Weights of a small model that answers yes/no questions on an image's attributes.
Training: soap at rate 0.0021, 14900 steps.
Data: trained on photos of plants, animals and fungi (iNaturalist), 155796 training examples, 12.2 epochs.
Rows from block 2 of the image encoder of a small model that answers yes/no questions on an image's attributes, named by matrix and row number. Rows with one number belong to one neuron. Each number is 128 + 24 x the weight over its row's rms, rounded and kept within 0 to 255. All counts start at 0. Numbers have three digits each.
After each neuron's rows are labels from the 100 images, of 14976, where the neuron reaches its highest value: "patch colour" is the nearest of a few named colours to the mean colour under the peak; "top examples" is what is common among them. Only what is clearly more common there than usual is listed. The data: photos of plants, animals and fungi (iNaturalist). In brackets: how many of the 100, against the usual share in percent.
# fc1: MLP up (encoder.blocks.2.mlp.fc1.weight, 96x48), inputs 0-47
# fc2: MLP down (encoder.blocks.2.mlp.fc2.weight, 48x96, transposed), outputs 0-47

fc1.25:107114086136148101134155145130164084136124102121097151106129139073131117163102090129123138128127125205123153105102084124110127129116125123122136
fc2.25:129074091156091120189094154118119167139137136128139129123135129148139141137127144120113130128122141087147132107160144125146115130117128091132050
patch colour: brown (62 vs 24.2)
top examples: phylum Arthropoda (60 vs 30.9)

fc1.17:108162132113145136109133180144129068098127115105057120117135112079115159145129103144129097115114148122116148132098139150115103119114127137167110
fc2.17:107123093108135108105124128136127124112133153136129137095100180091131058106133107140101101125143095133127116127127158054117115107105112122113146
patch colour: brown (67 vs 24.2)
top examples: phylum Arthropoda (75 vs 30.9); class Insecta (74 vs 29.2)

fc1.8:150137098124113121104154122080156140153146147099122131059117130122135101110130118121121107123124113136113155129095123101055130126102150147104083
fc2.8:149106110093113108159132157114138176108130131123128091121109084125127138146174118081156125163110123112144090107134113092129125149109136072142106
patch colour: white (71 vs 6.7)
top examples: class Aves (88 vs 55); order Passeriformes (54 vs 24.9)

fc1.3:123132101140140159137141102128122158125098123085111126138103165118145172148129135146129120140111136203101156125183139134168104101139133141100105
fc2.3:097157153125119097105100096130131104139151109131156160139129064128140126146123135128137128079082141107202112128128136084125130139124125114129149
patch colour: pink (51 vs 11)
top examples: phylum Arthropoda (71 vs 30.9); class Insecta (69 vs 29.2); order: Lepidoptera (45 vs 13.7)

fc1.37:144125111129130126134128120143127145144158172155138123130119160142159106115151131132122089087132105056135078154073150105134133133163147105114146
fc2.37:187126133159128152130158150132134126092095102101109151128114039135129137106145129119138136178155139145129146111134124162136118114155121150132128
patch colour: cyan (77 vs 2.7)
top examples: class Aves (89 vs 55)

fc1.95:109130117158146122080131125133082176126128145133113124171126134160118090094154114114127132113121137061089091157139155090144138135138127146129138
fc2.95:133148148146126127138128113118136128131112113127120149105126000130131129128117125134131116123146128173125131114108143135113122109146115113117166
patch colour: white (88 vs 6.7)
top examples: class Aves (83 vs 55)

fc1.38:111127077114149138136177123151133111124092130128092128128108148092144163126145104178134094130102110193138146110154108142169114119128137122106123
fc2.38:120155120130134129147066116168120112120145087149123133135107072126146098120109110118123114086108139073176102110130160099147122146131113115148120
patch colour: brown (50 vs 24.2)
top examples: phylum Arthropoda (82 vs 30.9); class Insecta (78 vs 29.2); family: Nymphalidae (37 vs 4.6)

fc1.21:112142110123135138121120173165148068135115126103082127127132136102150206151142109131129117137102145130076123120105153140128110119117142121168115
fc2.21:113151120165152132129153112171138148140153155156125173134121192137140120116132137140118125132147122144132130138153149075104147146161080141077128
patch colour: brown (59 vs 24.2)
top examples: phylum Arthropoda (82 vs 30.9); class Insecta (80 vs 29.2); order: Lepidoptera (38 vs 13.7)

fc1.54:112125128155132129125183115097125144120107098119107110142094146099102126126134097128125120169103136208120174127132108101098128125112083122123109
fc2.54:088097115140091143126068106141093118120113105138147100118154110114106082131120144103126128099142159085134100131144129146166127117130126127164076
patch colour: pink (40 vs 11)
top examples: phylum Arthropoda (62 vs 30.9)

fc1.43:127128104110131145113145155153149062125112116105076112117134128098142208140130091128128118136116136151105142106101134175130105114130138115146112
fc2.43:122142105167143128136116103152128145135160155167127170137122156134129107109137122126122102099132101131122122128153147053116148147170104126064119
patch colour: brown (65 vs 24.2); orange (27 vs 0.5)
top examples: phylum Arthropoda (88 vs 30.9); class Insecta (86 vs 29.2); order: Lepidoptera (36 vs 13.7)

fc1.1:111140094130140097094144163122113177132101086124104140156119119129162129130122127116094184147113106106111147119183169104127146106128107156143129
fc2.1:111139156124133157140125106128141127137083140143149141108121009130120141151141109140135122127127129159099124102113137138131114120146117132098159
patch colour: white (69 vs 6.7); pink (30 vs 11)
top examples: class Aves (86 vs 55); order Passeriformes (50 vs 24.9)

fc1.90:126132102156141152145137079124109159132095138120108127149098166109142152132140144147131115138109128174112136114206127117140124087138128139075105
fc2.90:123159145127098099121097118139123119144152110111164155134130047133133125142096129138148127088118166101200124158116137109149128140120128128136145
patch colour: pink (52 vs 11)
top examples: phylum Arthropoda (60 vs 30.9); order: Lepidoptera (36 vs 13.7)