Weights of a small model that answers yes/no questions on an image's attributes.
Model: 6.96M parameters, encoder activation silu, encoder patch size [4, 4], encoder depths [3, 6, 3], fusion encoder activation gelu.
Data: trained on photos of plants, animals and fungi (iNaturalist), 12.2 epochs.
Rows from block 2 of the image encoder of a small model that answers yes/no questions on an image's attributes, named by matrix and row number. Rows with one number belong to one neuron. Each number is 200 + 40 x the weight over its row's rms, rounded and kept within 0 to 999. All counts start at 0.
After each neuron's rows are labels from the 100 images, of 14976, where the neuron reaches its highest value: "responds to" is what is common among them. Only what is clearly more common there than usual is listed. The data: photos of plants, animals and fungi (iNaturalist). In brackets: how many of the 100.
# fc1: MLP up (encoder.blocks.2.mlp.fc1.weight, 96x48), inputs 0-47
# fc2: MLP down (encoder.blocks.2.mlp.fc2.weight, 48x96, transposed), outputs 0-47

fc1.89,164,192,214,218,212,215,202,270,158,112,163,245,186,186,190,176,196,199,198,174,233,142,156,153,195,192,200,158,199,197,220,183,224,317,184,269,206,255,158,125,118,228,196,151,139,186,201,190
fc2.89,194,146,216,226,166,171,212,143,197,205,169,207,176,194,201,186,202,151,199,246,198,167,103,155,220,194,207,202,192,218,154,256,280,161,213,186,206,239,202,208,282,215,100,197,191,194,237,82
responds to: phylum Arthropoda (63)

fc1.23,136,244,204,195,152,224,196,199,238,216,181,56,217,187,180,184,156,222,199,230,123,201,182,165,220,191,191,240,143,153,161,190,238,181,209,292,207,200,216,251,192,197,164,151,166,197,275,193
fc2.23,202,139,184,210,184,184,200,175,208,221,182,227,202,223,201,207,205,188,146,162,332,188,190,142,237,204,184,217,153,183,229,218,164,240,126,188,196,197,246,99,158,188,145,190,209,200,157,302
responds to: phylum Tracheophyta (29); kingdom Plantae (29); class Magnoliopsida (25)

fc1.71,188,201,211,172,189,220,171,191,247,247,236,100,172,202,185,169,121,195,168,217,171,187,223,309,196,201,176,182,185,157,214,209,203,209,183,222,177,141,209,337,213,145,180,169,212,181,250,166
fc2.71,179,204,147,222,216,198,161,182,137,205,201,227,242,220,265,236,202,237,204,165,279,179,182,139,174,209,189,200,171,165,169,217,153,216,194,194,202,189,217,54,166,231,182,236,187,210,87,209
responds to: phylum Arthropoda (76); class Insecta (75); order: Lepidoptera (31)

fc1.6,158,179,137,211,250,199,214,302,196,200,224,147,203,149,149,200,165,182,177,188,229,137,185,229,220,196,127,246,169,174,206,143,189,319,183,250,153,200,115,185,193,202,185,194,182,193,181,204
fc2.6,194,150,168,223,125,194,277,90,213,189,135,226,187,175,183,206,234,198,181,188,177,201,189,136,199,204,180,169,172,176,148,210,225,96,214,158,168,223,240,179,252,154,198,187,196,155,191,120
responds to: phylum Arthropoda (65); class Insecta (60)

fc1.58,207,179,211,199,160,277,154,132,244,252,254,244,198,212,211,190,176,198,171,201,184,179,293,272,253,249,170,166,249,181,262,265,173,182,225,151,188,159,247,210,225,171,170,201,215,176,249,135
fc2.58,184,216,186,185,253,233,171,299,153,204,207,221,237,206,188,131,146,199,229,237,252,206,201,113,176,229,216,218,196,165,176,198,144,244,163,220,192,251,113,208,196,210,284,214,241,245,132,184
responds to: class Insecta (60); phylum Arthropoda (60)

fc1.40,175,191,193,217,153,184,182,235,212,194,214,243,257,179,197,135,229,232,129,154,240,157,194,206,301,233,202,204,154,225,232,188,220,254,103,201,213,184,235,159,172,222,180,174,175,321,187,191
fc2.40,107,202,207,215,139,211,252,251,121,145,181,214,236,230,133,200,249,196,161,159,194,205,169,217,270,165,205,191,200,239,221,200,161,218,220,155,141,227,224,196,245,193,277,183,144,223,202,122
responds to: phylum Arthropoda (60); order: Lepidoptera (32)

fc1.63,254,219,194,223,218,174,143,242,164,137,256,262,205,243,200,206,205,173,144,172,256,217,238,183,136,205,233,198,197,154,134,193,170,169,221,203,223,110,222,128,111,198,202,211,272,175,170,188
fc2.63,304,163,188,231,197,189,207,190,243,198,208,275,190,168,222,185,174,196,206,190,58,209,167,224,190,258,202,192,278,173,274,244,211,186,207,184,176,205,181,186,248,217,151,150,198,210,257,229
responds to: class Aves (93); order Passeriformes (57)

fc1.84,129,207,153,231,262,171,224,187,244,204,104,179,187,268,170,215,100,198,213,201,209,212,199,215,226,170,199,202,199,304,198,214,155,161,242,187,176,168,172,139,252,202,225,230,130,166,220,191
fc2.84,229,183,200,154,199,252,214,200,215,198,211,102,185,171,211,221,210,178,209,239,46,123,214,204,206,199,189,209,256,170,193,219,239,204,124,201,138,211,221,237,202,195,167,261,201,221,222,257
responds to: phylum Chordata (97); class Aves (91)

fc1.85,204,172,199,207,199,169,204,151,238,155,130,198,188,328,179,152,117,177,187,177,157,276,188,205,181,169,216,225,194,251,241,221,154,199,247,228,132,221,143,148,235,167,211,178,214,167,168,177
fc2.85,192,186,201,84,229,252,218,204,210,173,233,95,187,203,238,227,185,179,216,189,72,151,177,191,210,227,198,204,203,171,199,162,234,175,156,165,174,188,205,216,220,207,161,250,167,188,234,288
responds to: order Anseriformes (28); family: Anatidae (28)

fc1.30,184,234,177,195,209,227,185,167,289,267,248,101,214,199,200,130,157,196,200,213,211,166,253,319,257,204,177,187,186,188,240,170,206,203,130,190,177,171,254,239,207,183,192,193,225,180,258,184
fc2.30,162,227,197,268,227,198,197,249,136,247,223,232,214,225,240,237,182,234,205,180,329,216,237,189,186,189,215,204,186,183,172,227,173,225,200,197,212,233,224,87,154,242,219,237,139,202,115,192
responds to: class Insecta (76); phylum Arthropoda (76); order: Lepidoptera (37)

fc1.48,124,240,204,242,231,138,258,181,192,312,210,198,168,207,171,227,143,232,223,212,225,202,194,199,245,192,188,218,190,199,186,179,204,229,214,124,218,100,195,145,267,217,219,247,167,191,195,278
fc2.48,258,206,180,186,136,294,274,184,206,200,197,180,157,220,245,189,195,213,301,274,133,152,164,190,201,242,154,179,206,166,256,224,243,219,178,210,130,208,190,221,197,158,152,194,190,245,204,162
responds to: class Aves (88)

fc1.44,208,268,206,230,186,225,288,133,261,213,180,204,206,277,224,214,246,247,209,185,160,121,201,232,201,220,238,147,227,183,284,205,179,137,189,160,212,209,301,146,208,189,205,212,214,197,228,199
fc2.44,196,170,216,166,294,187,153,328,137,214,208,212,185,209,162,184,174,182,180,210,257,216,284,205,187,188,203,236,190,216,167,274,183,229,178,210,221,228,127,154,201,245,195,230,218,200,203,279
responds to: phylum Tracheophyta (38); kingdom Plantae (38); class Magnoliopsida (33)

fc1.32,159,239,231,215,290,165,194,194,274,205,103,170,209,234,231,220,139,205,266,189,211,205,171,196,242,186,201,180,198,251,161,164,207,102,220,213,234,213,256,135,194,192,237,190,183,228,266,241
fc2.32,211,173,195,193,208,196,145,194,228,203,195,113,121,160,184,183,211,217,168,222,129,144,248,205,198,219,200,266,242,155,211,226,219,263,145,210,141,234,244,239,200,129,165,186,206,201,235,304
responds to: phylum Chordata (95); class Aves (89)

fc1.64,184,185,216,215,222,169,168,258,187,159,193,189,213,202,177,191,130,205,198,185,192,142,191,189,264,189,192,180,234,165,223,191,250,345,198,308,223,201,135,192,172,193,202,142,140,161,164,211
fc2.64,172,89,156,257,168,182,235,104,190,200,144,198,169,209,203,177,196,142,218,231,200,198,176,171,202,174,253,228,156,232,159,227,226,120,253,182,179,221,204,224,261,193,192,208,238,233,235,116
responds to: phylum Arthropoda (63); class Insecta (61)

fc1.57,182,205,117,221,198,253,229,296,166,204,203,240,198,151,194,171,173,184,230,155,278,181,207,241,175,251,194,277,192,149,231,155,166,261,179,200,142,288,201,197,228,201,157,216,203,221,150,166
fc2.57,173,255,233,207,176,220,193,115,203,266,190,197,231,194,122,220,239,223,220,216,86,227,228,148,209,193,201,203,209,177,166,169,218,118,287,164,210,216,249,180,277,208,222,191,188,195,255,203
responds to: order Lepidoptera (35)

fc1.46,202,203,154,211,194,236,210,271,192,203,219,215,180,145,186,160,118,192,200,164,247,135,205,286,186,223,169,264,212,180,256,159,170,329,166,249,186,240,214,203,216,162,182,204,186,206,177,145
fc2.46,147,252,180,209,197,244,192,132,179,253,186,175,247,196,188,266,251,217,258,237,99,215,220,171,220,207,221,192,218,199,137,160,217,106,283,195,202,272,229,196,257,197,222,200,203,203,225,170
responds to: phylum Arthropoda (76); class Insecta (74); family: Nymphalidae (34)

fc1.79,181,224,203,245,124,221,261,100,191,205,175,113,222,251,213,225,255,245,204,178,124,189,175,164,211,212,240,192,155,175,213,190,227,123,196,188,191,203,287,129,201,205,182,206,230,213,237,234
fc2.79,169,148,269,178,230,185,171,210,192,159,169,219,202,207,160,188,173,211,188,146,334,200,204,199,241,206,202,205,189,198,249,230,169,266,173,230,262,196,199,169,158,208,133,223,134,235,189,298
responds to: phylum Tracheophyta (34); kingdom Plantae (34); class Magnoliopsida (25)

fc1.66,167,265,193,202,200,224,177,166,303,267,247,106,210,204,206,142,175,215,208,206,206,136,238,269,271,202,186,173,174,191,232,166,207,181,131,157,186,154,270,210,196,181,201,184,216,187,257,172
fc2.66,150,182,192,202,209,202,192,271,138,248,216,246,210,226,208,225,177,211,184,176,342,201,233,168,183,203,204,209,156,180,191,257,159,253,182,189,198,221,211,125,142,211,206,228,108,202,131,191
responds to: class Insecta (66); phylum Arthropoda (66); order: Lepidoptera (35)

fc1.80,210,240,183,219,200,251,225,279,184,207,187,263,189,131,196,167,173,176,241,177,271,170,209,217,151,235,214,228,218,166,243,174,169,287,159,179,168,306,218,176,253,197,171,209,217,248,159,134
fc2.80,189,270,262,175,203,211,160,198,174,246,201,199,204,228,172,197,243,239,237,231,92,206,255,184,215,177,209,202,214,204,193,182,221,144,319,191,239,220,245,118,230,201,225,152,192,190,229,275
responds to: order Lepidoptera (31)

fc1.86,260,251,186,211,142,232,145,224,164,132,203,263,251,203,242,192,219,177,84,204,212,190,231,190,178,176,218,182,192,181,205,232,172,188,205,253,225,169,205,159,138,193,194,127,248,183,166,105
fc2.86,254,153,199,117,238,202,224,263,240,227,269,218,142,212,197,175,183,116,273,197,148,183,179,226,220,264,208,200,196,230,254,205,191,193,205,113,167,225,195,213,195,229,232,255,203,159,274,179
responds to: class Aves (84); order Passeriformes (53)

fc1.70,191,197,196,194,137,267,220,73,217,227,207,163,205,255,228,194,200,217,176,180,164,183,241,200,206,200,273,188,165,166,199,201,211,96,234,136,171,190,294,195,213,197,176,193,204,141,251,202
fc2.70,198,187,194,196,235,213,145,235,175,189,171,221,256,209,208,151,180,214,251,209,322,204,223,144,201,259,194,213,199,189,209,210,143,253,149,232,224,208,146,167,156,225,136,232,220,310,156,231
responds to: phylum Tracheophyta (38); kingdom Plantae (38); class Magnoliopsida (30)

fc1.16,191,195,198,188,237,202,221,302,207,222,202,104,183,186,168,219,111,180,187,191,204,196,205,254,178,198,128,291,212,147,186,169,182,274,180,282,185,210,175,284,206,200,159,200,180,194,202,191
fc2.16,261,191,152,235,202,182,179,135,221,252,142,209,186,218,246,217,306,215,199,182,209,209,210,117,189,214,189,168,182,184,173,214,208,183,238,168,203,209,272,70,213,162,200,181,212,136,165,225
responds to: phylum Arthropoda (70); class Insecta (67)

fc1.88,206,191,200,151,221,232,159,205,251,224,218,142,162,205,181,196,79,189,171,202,203,162,230,303,179,228,157,219,240,138,201,198,222,218,202,225,205,138,189,300,231,147,169,192,213,166,244,165
fc2.88,208,270,156,229,283,235,185,187,159,218,204,216,212,225,259,236,191,267,217,186,203,171,206,87,170,200,214,196,193,140,198,203,181,204,192,201,209,212,235,73,195,208,194,234,210,213,102,196
responds to: phylum Arthropoda (72); class Insecta (70); order: Lepidoptera (35)

fc1.87,199,212,136,199,195,251,235,170,232,267,226,199,252,185,223,245,205,211,135,201,196,223,306,243,171,233,185,226,257,200,162,176,170,130,239,134,217,173,197,185,277,209,168,213,227,108,210,225
fc2.87,245,166,182,198,162,239,196,259,215,220,217,143,160,164,107,129,111,181,223,205,172,211,200,188,110,181,191,211,150,199,207,201,188,172,170,222,150,237,165,288,197,169,257,200,206,255,203,150
responds to: order Passeriformes (51)

fc1.91,262,215,191,190,164,204,170,208,165,172,229,206,252,231,243,224,240,210,161,186,212,235,278,180,161,220,234,221,223,115,86,220,166,175,214,186,208,120,225,164,123,207,187,230,279,220,168,219
fc2.91,316,193,203,223,213,193,195,196,290,190,206,271,150,198,153,166,153,200,197,147,195,213,200,200,198,232,165,196,260,201,322,254,181,200,208,195,191,198,188,201,230,167,194,106,202,198,255,201
responds to: phylum Chordata (99); class Aves (98); order: Passeriformes (56)