{
  "encoder_dropout": 0.05,
  "encoder_inner_norm": false,
  "encoder_widths": [48, 96, 192],
  "fusion_encoder_mlp_ratio": 4,
  "fusion_encoder_fused_qkv": true,
  "fusion_encoder_layer_scale_init": 0.01,
  "residual_init": "scaled_by_depth",
  "shampoo_beta": 0.95,
  "adamw_lr_other_params": 0.001,
  "steps": 14900,
  "decay_fraction": 0.2,
  "final_lr_fraction": 0.05,
  "warmup_steps": 740
}
Rows from block 6 of the image encoder of a small model that answers yes/no questions on an image's attributes, named by matrix and row number. Rows with one number belong to one neuron. Each number is 50 + 12 x the weight over its row's rms, rounded and kept within 0 to 99. All counts start at 0.
After each neuron's rows are labels from the 100 images, of 14976, where the neuron reaches its highest value: "responds to" is what is common among them. Only what is clearly more common there than usual is listed. The data: photos of plants, animals and fungi (iNaturalist).
# fc1: MLP up (encoder.blocks.6.mlp.fc1.weight, 192x96), inputs 48-95
# fc2: MLP down (encoder.blocks.6.mlp.fc2.weight, 96x192, transposed), outputs 48-95

fc1.85:47 35 55 63 46 52 43 49 47 38 63 36 80 26 63 46 59 35 62 38 45 42 56 66 52 46 44 44 65 53 44 56 28 56 39 52 46 41 82 47 79 43 48 37 49 24 54 44
fc2.85:59 61 16 60 51 73 57 52 62 58 43 27 48 52 46 43 38 55 39 40 47 54 50 49 46 54 44 46 54 42 54 49 49 50 55 47 44 54 29 39 42 60 47 59 51 53 27 44
responds to: class Aves

fc1.180:33 41 32 56 61 41 37 53 27 36 59 45 66 20 77 51 58 48 49 49 45 43 59 61 54 59 39 43 54 70 57 60 54 49 38 62 41 50 80 61 66 43 43 47 35 34 59 50
fc2.180:62 59 44 39 49 71 57 49 49 62 52 30 47 35 38 38 43 57 53 38 49 58 47 59 53 63 41 45 53 38 59 49 52 65 53 50 51 52 14 49 36 58 41 52 48 51 51 39
responds to: order Charadriiformes

fc1.118:50 25 43 45 37 46 60 71 53 47 49 62 34 57 48 51 49 39 63 50 44 51 56 41 44 73 84 64 46 60 58 57 37 38 57 55 41 52 47 67 44 44 66 65 27 56 56 56
fc2.118:41 87 46 32 49 66 64 26 44 55 66 42 69 49 47 37 53 55 40 60 42 75 28 58 51 37 35 32 66 55 46 40 55 72 54 48 54 50 44 22 42 81 40 51 77 50 43 49
responds to: class Aves

fc1.159:55 29 66 47 39 56 40 49 42 40 58 48 70 42 49 44 63 36 74 44 59 50 58 68 50 41 34 36 61 43 51 53 26 70 49 55 56 40 83 47 80 47 46 38 50 37 50 46
fc2.159:49 58 19 55 42 77 55 63 47 52 39 35 49 48 49 34 44 45 51 24 59 46 55 47 52 51 40 31 63 30 50 48 45 52 48 40 53 60 28 30 53 54 46 59 56 51 40 49
responds to: class: Aves; order Accipitriformes; family: Accipitridae

fc1.57:47 40 69 57 39 53 41 55 41 38 59 57 76 40 51 40 56 28 76 37 57 44 60 69 51 43 41 41 71 42 49 53 24 69 45 54 46 48 86 48 84 50 49 38 49 31 52 49
fc2.57:54 59 16 56 45 81 53 58 49 51 42 49 55 62 47 40 35 39 50 32 50 55 53 47 50 47 33 38 59 37 53 52 51 49 43 42 48 61 31 33 46 57 45 61 53 54 32 49
responds to: class Aves; order Accipitriformes

fc1.174:43 63 54 55 46 68 30 71 43 53 38 39 82 37 54 52 65 30 57 50 59 58 52 49 63 64 49 47 44 59 50 42 42 50 52 57 33 38 58 58 56 54 38 39 54 50 21 56
fc2.174:38 50 50 63 43 54 45 45 48 74 69 58 27 70 41 62 62 74 48 59 54 45 53 61 71 79 59 54 57 55 67 49 48 34 45 54 78 58 24 60 71 52 52 47 67 61 49 51
responds to: order Passeriformes

fc1.183:28 15 51 55 71 46 46 27 44 34 53 72 39 34 47 51 60 51 40 50 71 30 71 53 32 37 35 53 44 74 45 46 56 53 50 43 50 53 60 54 71 53 65 50 62 56 38 49
fc2.183:61 73 29 61 41 43 41 81 47 46 48 41 58 28 43 47 54 63 45 50 62 54 53 68 80 62 44 50 38 17 40 54 44 53 48 50 68 64 51 53 44 48 49 57 59 48 50 42
responds to: class Aves

fc1.119:63 70 66 70 50 54 33 48 72 76 67 52 53 62 52 30 54 45 49 44 38 34 60 64 40 55 54 49 48 40 46 51 42 42 35 49 50 43 64 38 57 44 35 47 58 75 74 62
fc2.119:46 56 43 46 51 42 59 40 15 26 41 54 53 40 52 68 37 64 49 53 43 51 47 53 41 66 43 53 50 69 62 51 60 62 57 55 65 71 49 56 45 76 44 61 54 40 31 52
responds to: order Lepidoptera

fc1.75:58 60 59 68 48 57 35 40 71 50 53 75 46 57 39 48 57 43 50 40 56 65 75 42 45 51 74 52 53 46 50 64 38 49 52 47 44 66 25 42 53 50 36 45 38 63 50 62
fc2.75:39 51 38 40 50 46 51 56 28 61 42 35 55 52 74 36 44 57 44 63 41 54 25 37 66 54 48 54 35 60 55 26 47 61 44 45 59 34 55 71 52 68 57 56 49 35 49 51
responds to: order Charadriiformes

fc1.96:47 44 50 55 48 51 45 36 61 37 52 46 69 41 49 45 63 56 49 42 33 32 59 51 50 80 52 50 57 68 50 53 26 29 51 60 31 43 51 48 46 20 42 64 37 47 49 42
fc2.96:42 62 45 43 58 65 58 46 65 57 71 42 37 64 54 52 44 67 48 69 49 54 24 49 57 54 52 40 55 59 50 45 50 53 58 43 57 62 42 30 52 52 54 49 54 52 39 56
responds to: phylum Tracheophyta; kingdom Plantae

fc1.99:62 61 51 51 39 64 45 66 59 69 52 38 55 51 41 49 22 55 53 62 42 47 51 54 56 81 72 45 61 55 44 69 52 35 40 53 51 63 36 47 54 45 54 55 33 49 49 52
fc2.99:38 67 35 32 56 56 62 34 27 50 54 40 74 49 58 42 46 46 37 64 61 63 62 50 48 35 34 61 41 57 59 45 70 70 50 49 65 64 51 42 27 82 45 38 49 64 42 52
responds to: order Anseriformes; family: Anatidae

fc1.97:68 19 71 55 45 60 43 49 52 33 58 51 72 49 39 50 55 36 62 36 61 49 53 68 52 40 37 32 48 43 51 50 20 75 50 66 61 47 76 55 65 46 51 34 51 33 40 51
fc2.97:59 53 37 71 47 74 56 58 34 55 41 39 48 53 64 38 51 46 63 31 51 49 59 48 48 49 45 29 60 37 57 58 54 58 54 29 53 52 37 36 48 59 39 56 55 51 34 33
responds to: class: Aves; order Accipitriformes; family: Accipitridae

fc1.172:48 77 51 62 40 61 13 53 48 58 55 47 61 50 46 38 27 56 51 56 49 53 52 52 66 62 39 53 48 45 50 58 48 48 30 36 62 57 50 33 63 60 29 38 46 42 52 57
fc2.172:50 34 67 57 35 54 59 39 46 45 50 47 88 39 63 36 68 58 51 44 51 49 57 43 39 65 61 69 53 41 27 37 71 55 46 90 50 52 30 49 55 45 43 41 43 44 53 51
responds to: order: Lepidoptera

fc1.72:49 34 70 50 39 52 42 49 36 35 52 50 67 45 46 46 64 31 74 39 60 51 64 74 51 47 29 40 57 37 49 49 18 70 51 57 55 43 79 49 78 48 49 37 54 41 51 47
fc2.72:50 48 17 55 40 69 52 64 35 45 38 48 46 51 50 16 39 28 50 32 61 42 56 36 44 43 25 31 57 39 42 49 42 52 46 41 48 62 28 26 43 52 27 55 60 49 24 45
responds to: class: Aves; order Accipitriformes; family: Accipitridae

fc1.110:36 25 50 52 70 52 67 48 54 48 49 45 17 39 60 53 54 41 49 39 51 56 46 53 45 51 42 18 40 64 56 52 55 50 59 56 49 52 66 40 43 28 64 75 60 30 59 61
fc2.110:40 51 46 56 41 57 41 57 71 52 76 51 39 50 42 24 40 41 69 55 28 33 34 57 54 55 50 52 53 48 54 51 53 43 44 41 60 64 44 69 72 28 48 65 49 48 31 50
responds to: phylum Arthropoda; class Insecta

fc1.157:38 35 49 63 61 42 55 61 42 29 61 50 65 43 53 58 71 46 47 53 41 31 65 62 51 71 49 56 54 61 41 35 48 52 53 43 41 44 59 58 36 45 54 68 48 53 54 49
fc2.157:52 68 54 50 49 50 53 48 51 64 54 39 51 44 48 54 53 74 43 59 40 57 42 66 64 48 48 52 51 33 54 67 51 52 64 56 55 69 34 47 52 30 58 51 75 43 48 49
responds to: phylum Chordata; class Aves

fc1.100:35 27 52 45 50 27 61 71 35 45 49 49 52 47 77 40 71 47 44 47 51 29 64 67 33 51 63 41 49 67 56 51 50 55 53 42 44 39 59 54 44 41 52 54 52 57 50 50
fc2.100:49 46 43 61 54 55 62 54 60 51 47 50 49 52 38 12 57 55 45 39 47 58 22 51 63 69 32 59 65 50 51 39 18 50 58 54 62 44 29 49 56 45 46 43 51 54 54 58
responds to: order Passeriformes

fc1.109:37 62 75 73 37 51 58 38 44 33 56 66 75 49 67 47 51 56 58 40 44 47 50 59 46 38 40 48 52 51 60 56 43 50 53 50 54 61 79 39 47 59 56 42 46 14 64 70
fc2.109:54 56 22 58 55 45 61 48 63 49 51 41 39 40 56 74 41 53 39 52 01 65 39 50 46 52 51 39 48 48 50 34 63 50 47 54 48 47 39 51 41 50 33 53 42 54 44 50
responds to: phylum Arthropoda; class Insecta; order: Diptera

fc1.1:43 61 30 56 26 44 59 52 67 38 47 58 70 46 30 52 52 47 59 51 47 54 46 49 60 71 43 36 65 41 42 57 30 13 43 67 49 34 20 45 49 49 51 49 55 51 27 43
fc2.1:66 62 59 18 43 52 48 33 28 66 50 28 54 58 63 57 42 63 40 78 44 63 49 48 47 31 55 33 45 41 47 63 74 48 49 59 48 71 75 32 42 57 32 52 53 54 55 45
responds to: class: Aves; order Anseriformes; family: Anatidae

fc1.130:52 36 66 59 40 63 41 53 51 42 52 53 70 36 46 44 59 25 64 45 60 57 51 71 51 53 31 40 59 37 49 49 20 67 48 56 58 48 75 49 78 48 48 36 48 36 53 48
fc2.130:55 53 35 62 43 83 59 63 47 72 47 50 49 63 49 37 51 44 55 35 58 50 57 47 48 49 48 42 73 42 50 53 48 50 54 40 46 54 29 38 46 59 35 57 54 55 40 47
responds to: class: Aves; order Accipitriformes; family: Accipitridae

fc1.103:63 41 63 49 50 50 52 52 76 67 56 57 49 62 52 40 55 49 58 66 51 58 60 55 24 45 74 44 42 39 57 55 50 29 43 56 55 46 43 38 37 21 51 45 26 38 44 62
fc2.103:48 68 32 50 53 37 51 43 22 33 38 42 54 36 62 42 37 63 47 53 51 44 45 49 61 65 44 58 52 56 45 47 39 68 53 36 64 67 52 65 18 82 51 52 61 73 44 49
responds to: order Lepidoptera

fc1.168:44 39 52 58 41 49 50 42 58 31 48 69 58 46 42 61 54 45 41 44 41 30 41 45 56 79 56 52 55 67 58 46 29 35 47 66 39 51 36 42 48 40 45 63 46 43 42 47
fc2.168:41 51 50 37 45 51 54 40 46 49 60 31 32 58 38 51 32 59 48 70 41 49 33 46 63 52 42 44 49 60 51 37 51 42 49 35 51 41 52 32 41 52 34 50 57 57 21 44
responds to: phylum Tracheophyta; kingdom Plantae; class Magnoliopsida

fc1.189:28 44 67 70 51 49 64 41 50 37 72 55 87 51 69 45 47 61 57 30 40 42 61 59 58 37 46 39 51 60 52 50 35 40 62 55 56 62 66 48 50 46 59 40 53 17 55 65
fc2.189:69 54 26 62 50 25 55 46 55 45 42 16 40 40 56 54 27 46 49 35 16 58 38 56 46 43 54 36 47 50 44 45 55 47 33 52 50 32 32 45 33 44 40 47 54 54 49 45
responds to: phylum Arthropoda; class Insecta; order: Diptera

fc1.13:55 65 39 52 50 54 23 37 69 46 53 51 50 54 51 37 31 52 59 65 48 60 51 52 55 57 36 35 50 39 41 76 35 49 27 31 56 59 45 30 56 58 43 39 43 51 52 58
fc2.13:58 51 64 45 24 64 55 35 19 69 43 49 76 45 50 37 59 60 41 47 48 52 48 53 49 59 62 52 52 32 39 45 82 58 59 77 59 68 25 62 50 60 30 56 46 34 42 51
responds to: order Anseriformes; family: Anatidae; order: Charadriiformes

fc1.131:33 23 55 51 68 44 50 61 40 32 55 55 50 22 62 60 69 48 41 48 45 45 56 67 46 54 41 59 50 61 45 41 63 42 38 48 42 48 65 63 59 46 65 55 57 51 53 55
fc2.131:51 70 32 58 48 58 51 73 52 48 59 45 43 43 34 42 48 54 36 59 40 47 57 62 72 60 37 44 49 40 43 53 37 60 54 48 65 68 41 56 52 56 45 52 52 55 42 45
responds to: phylum Chordata; class Aves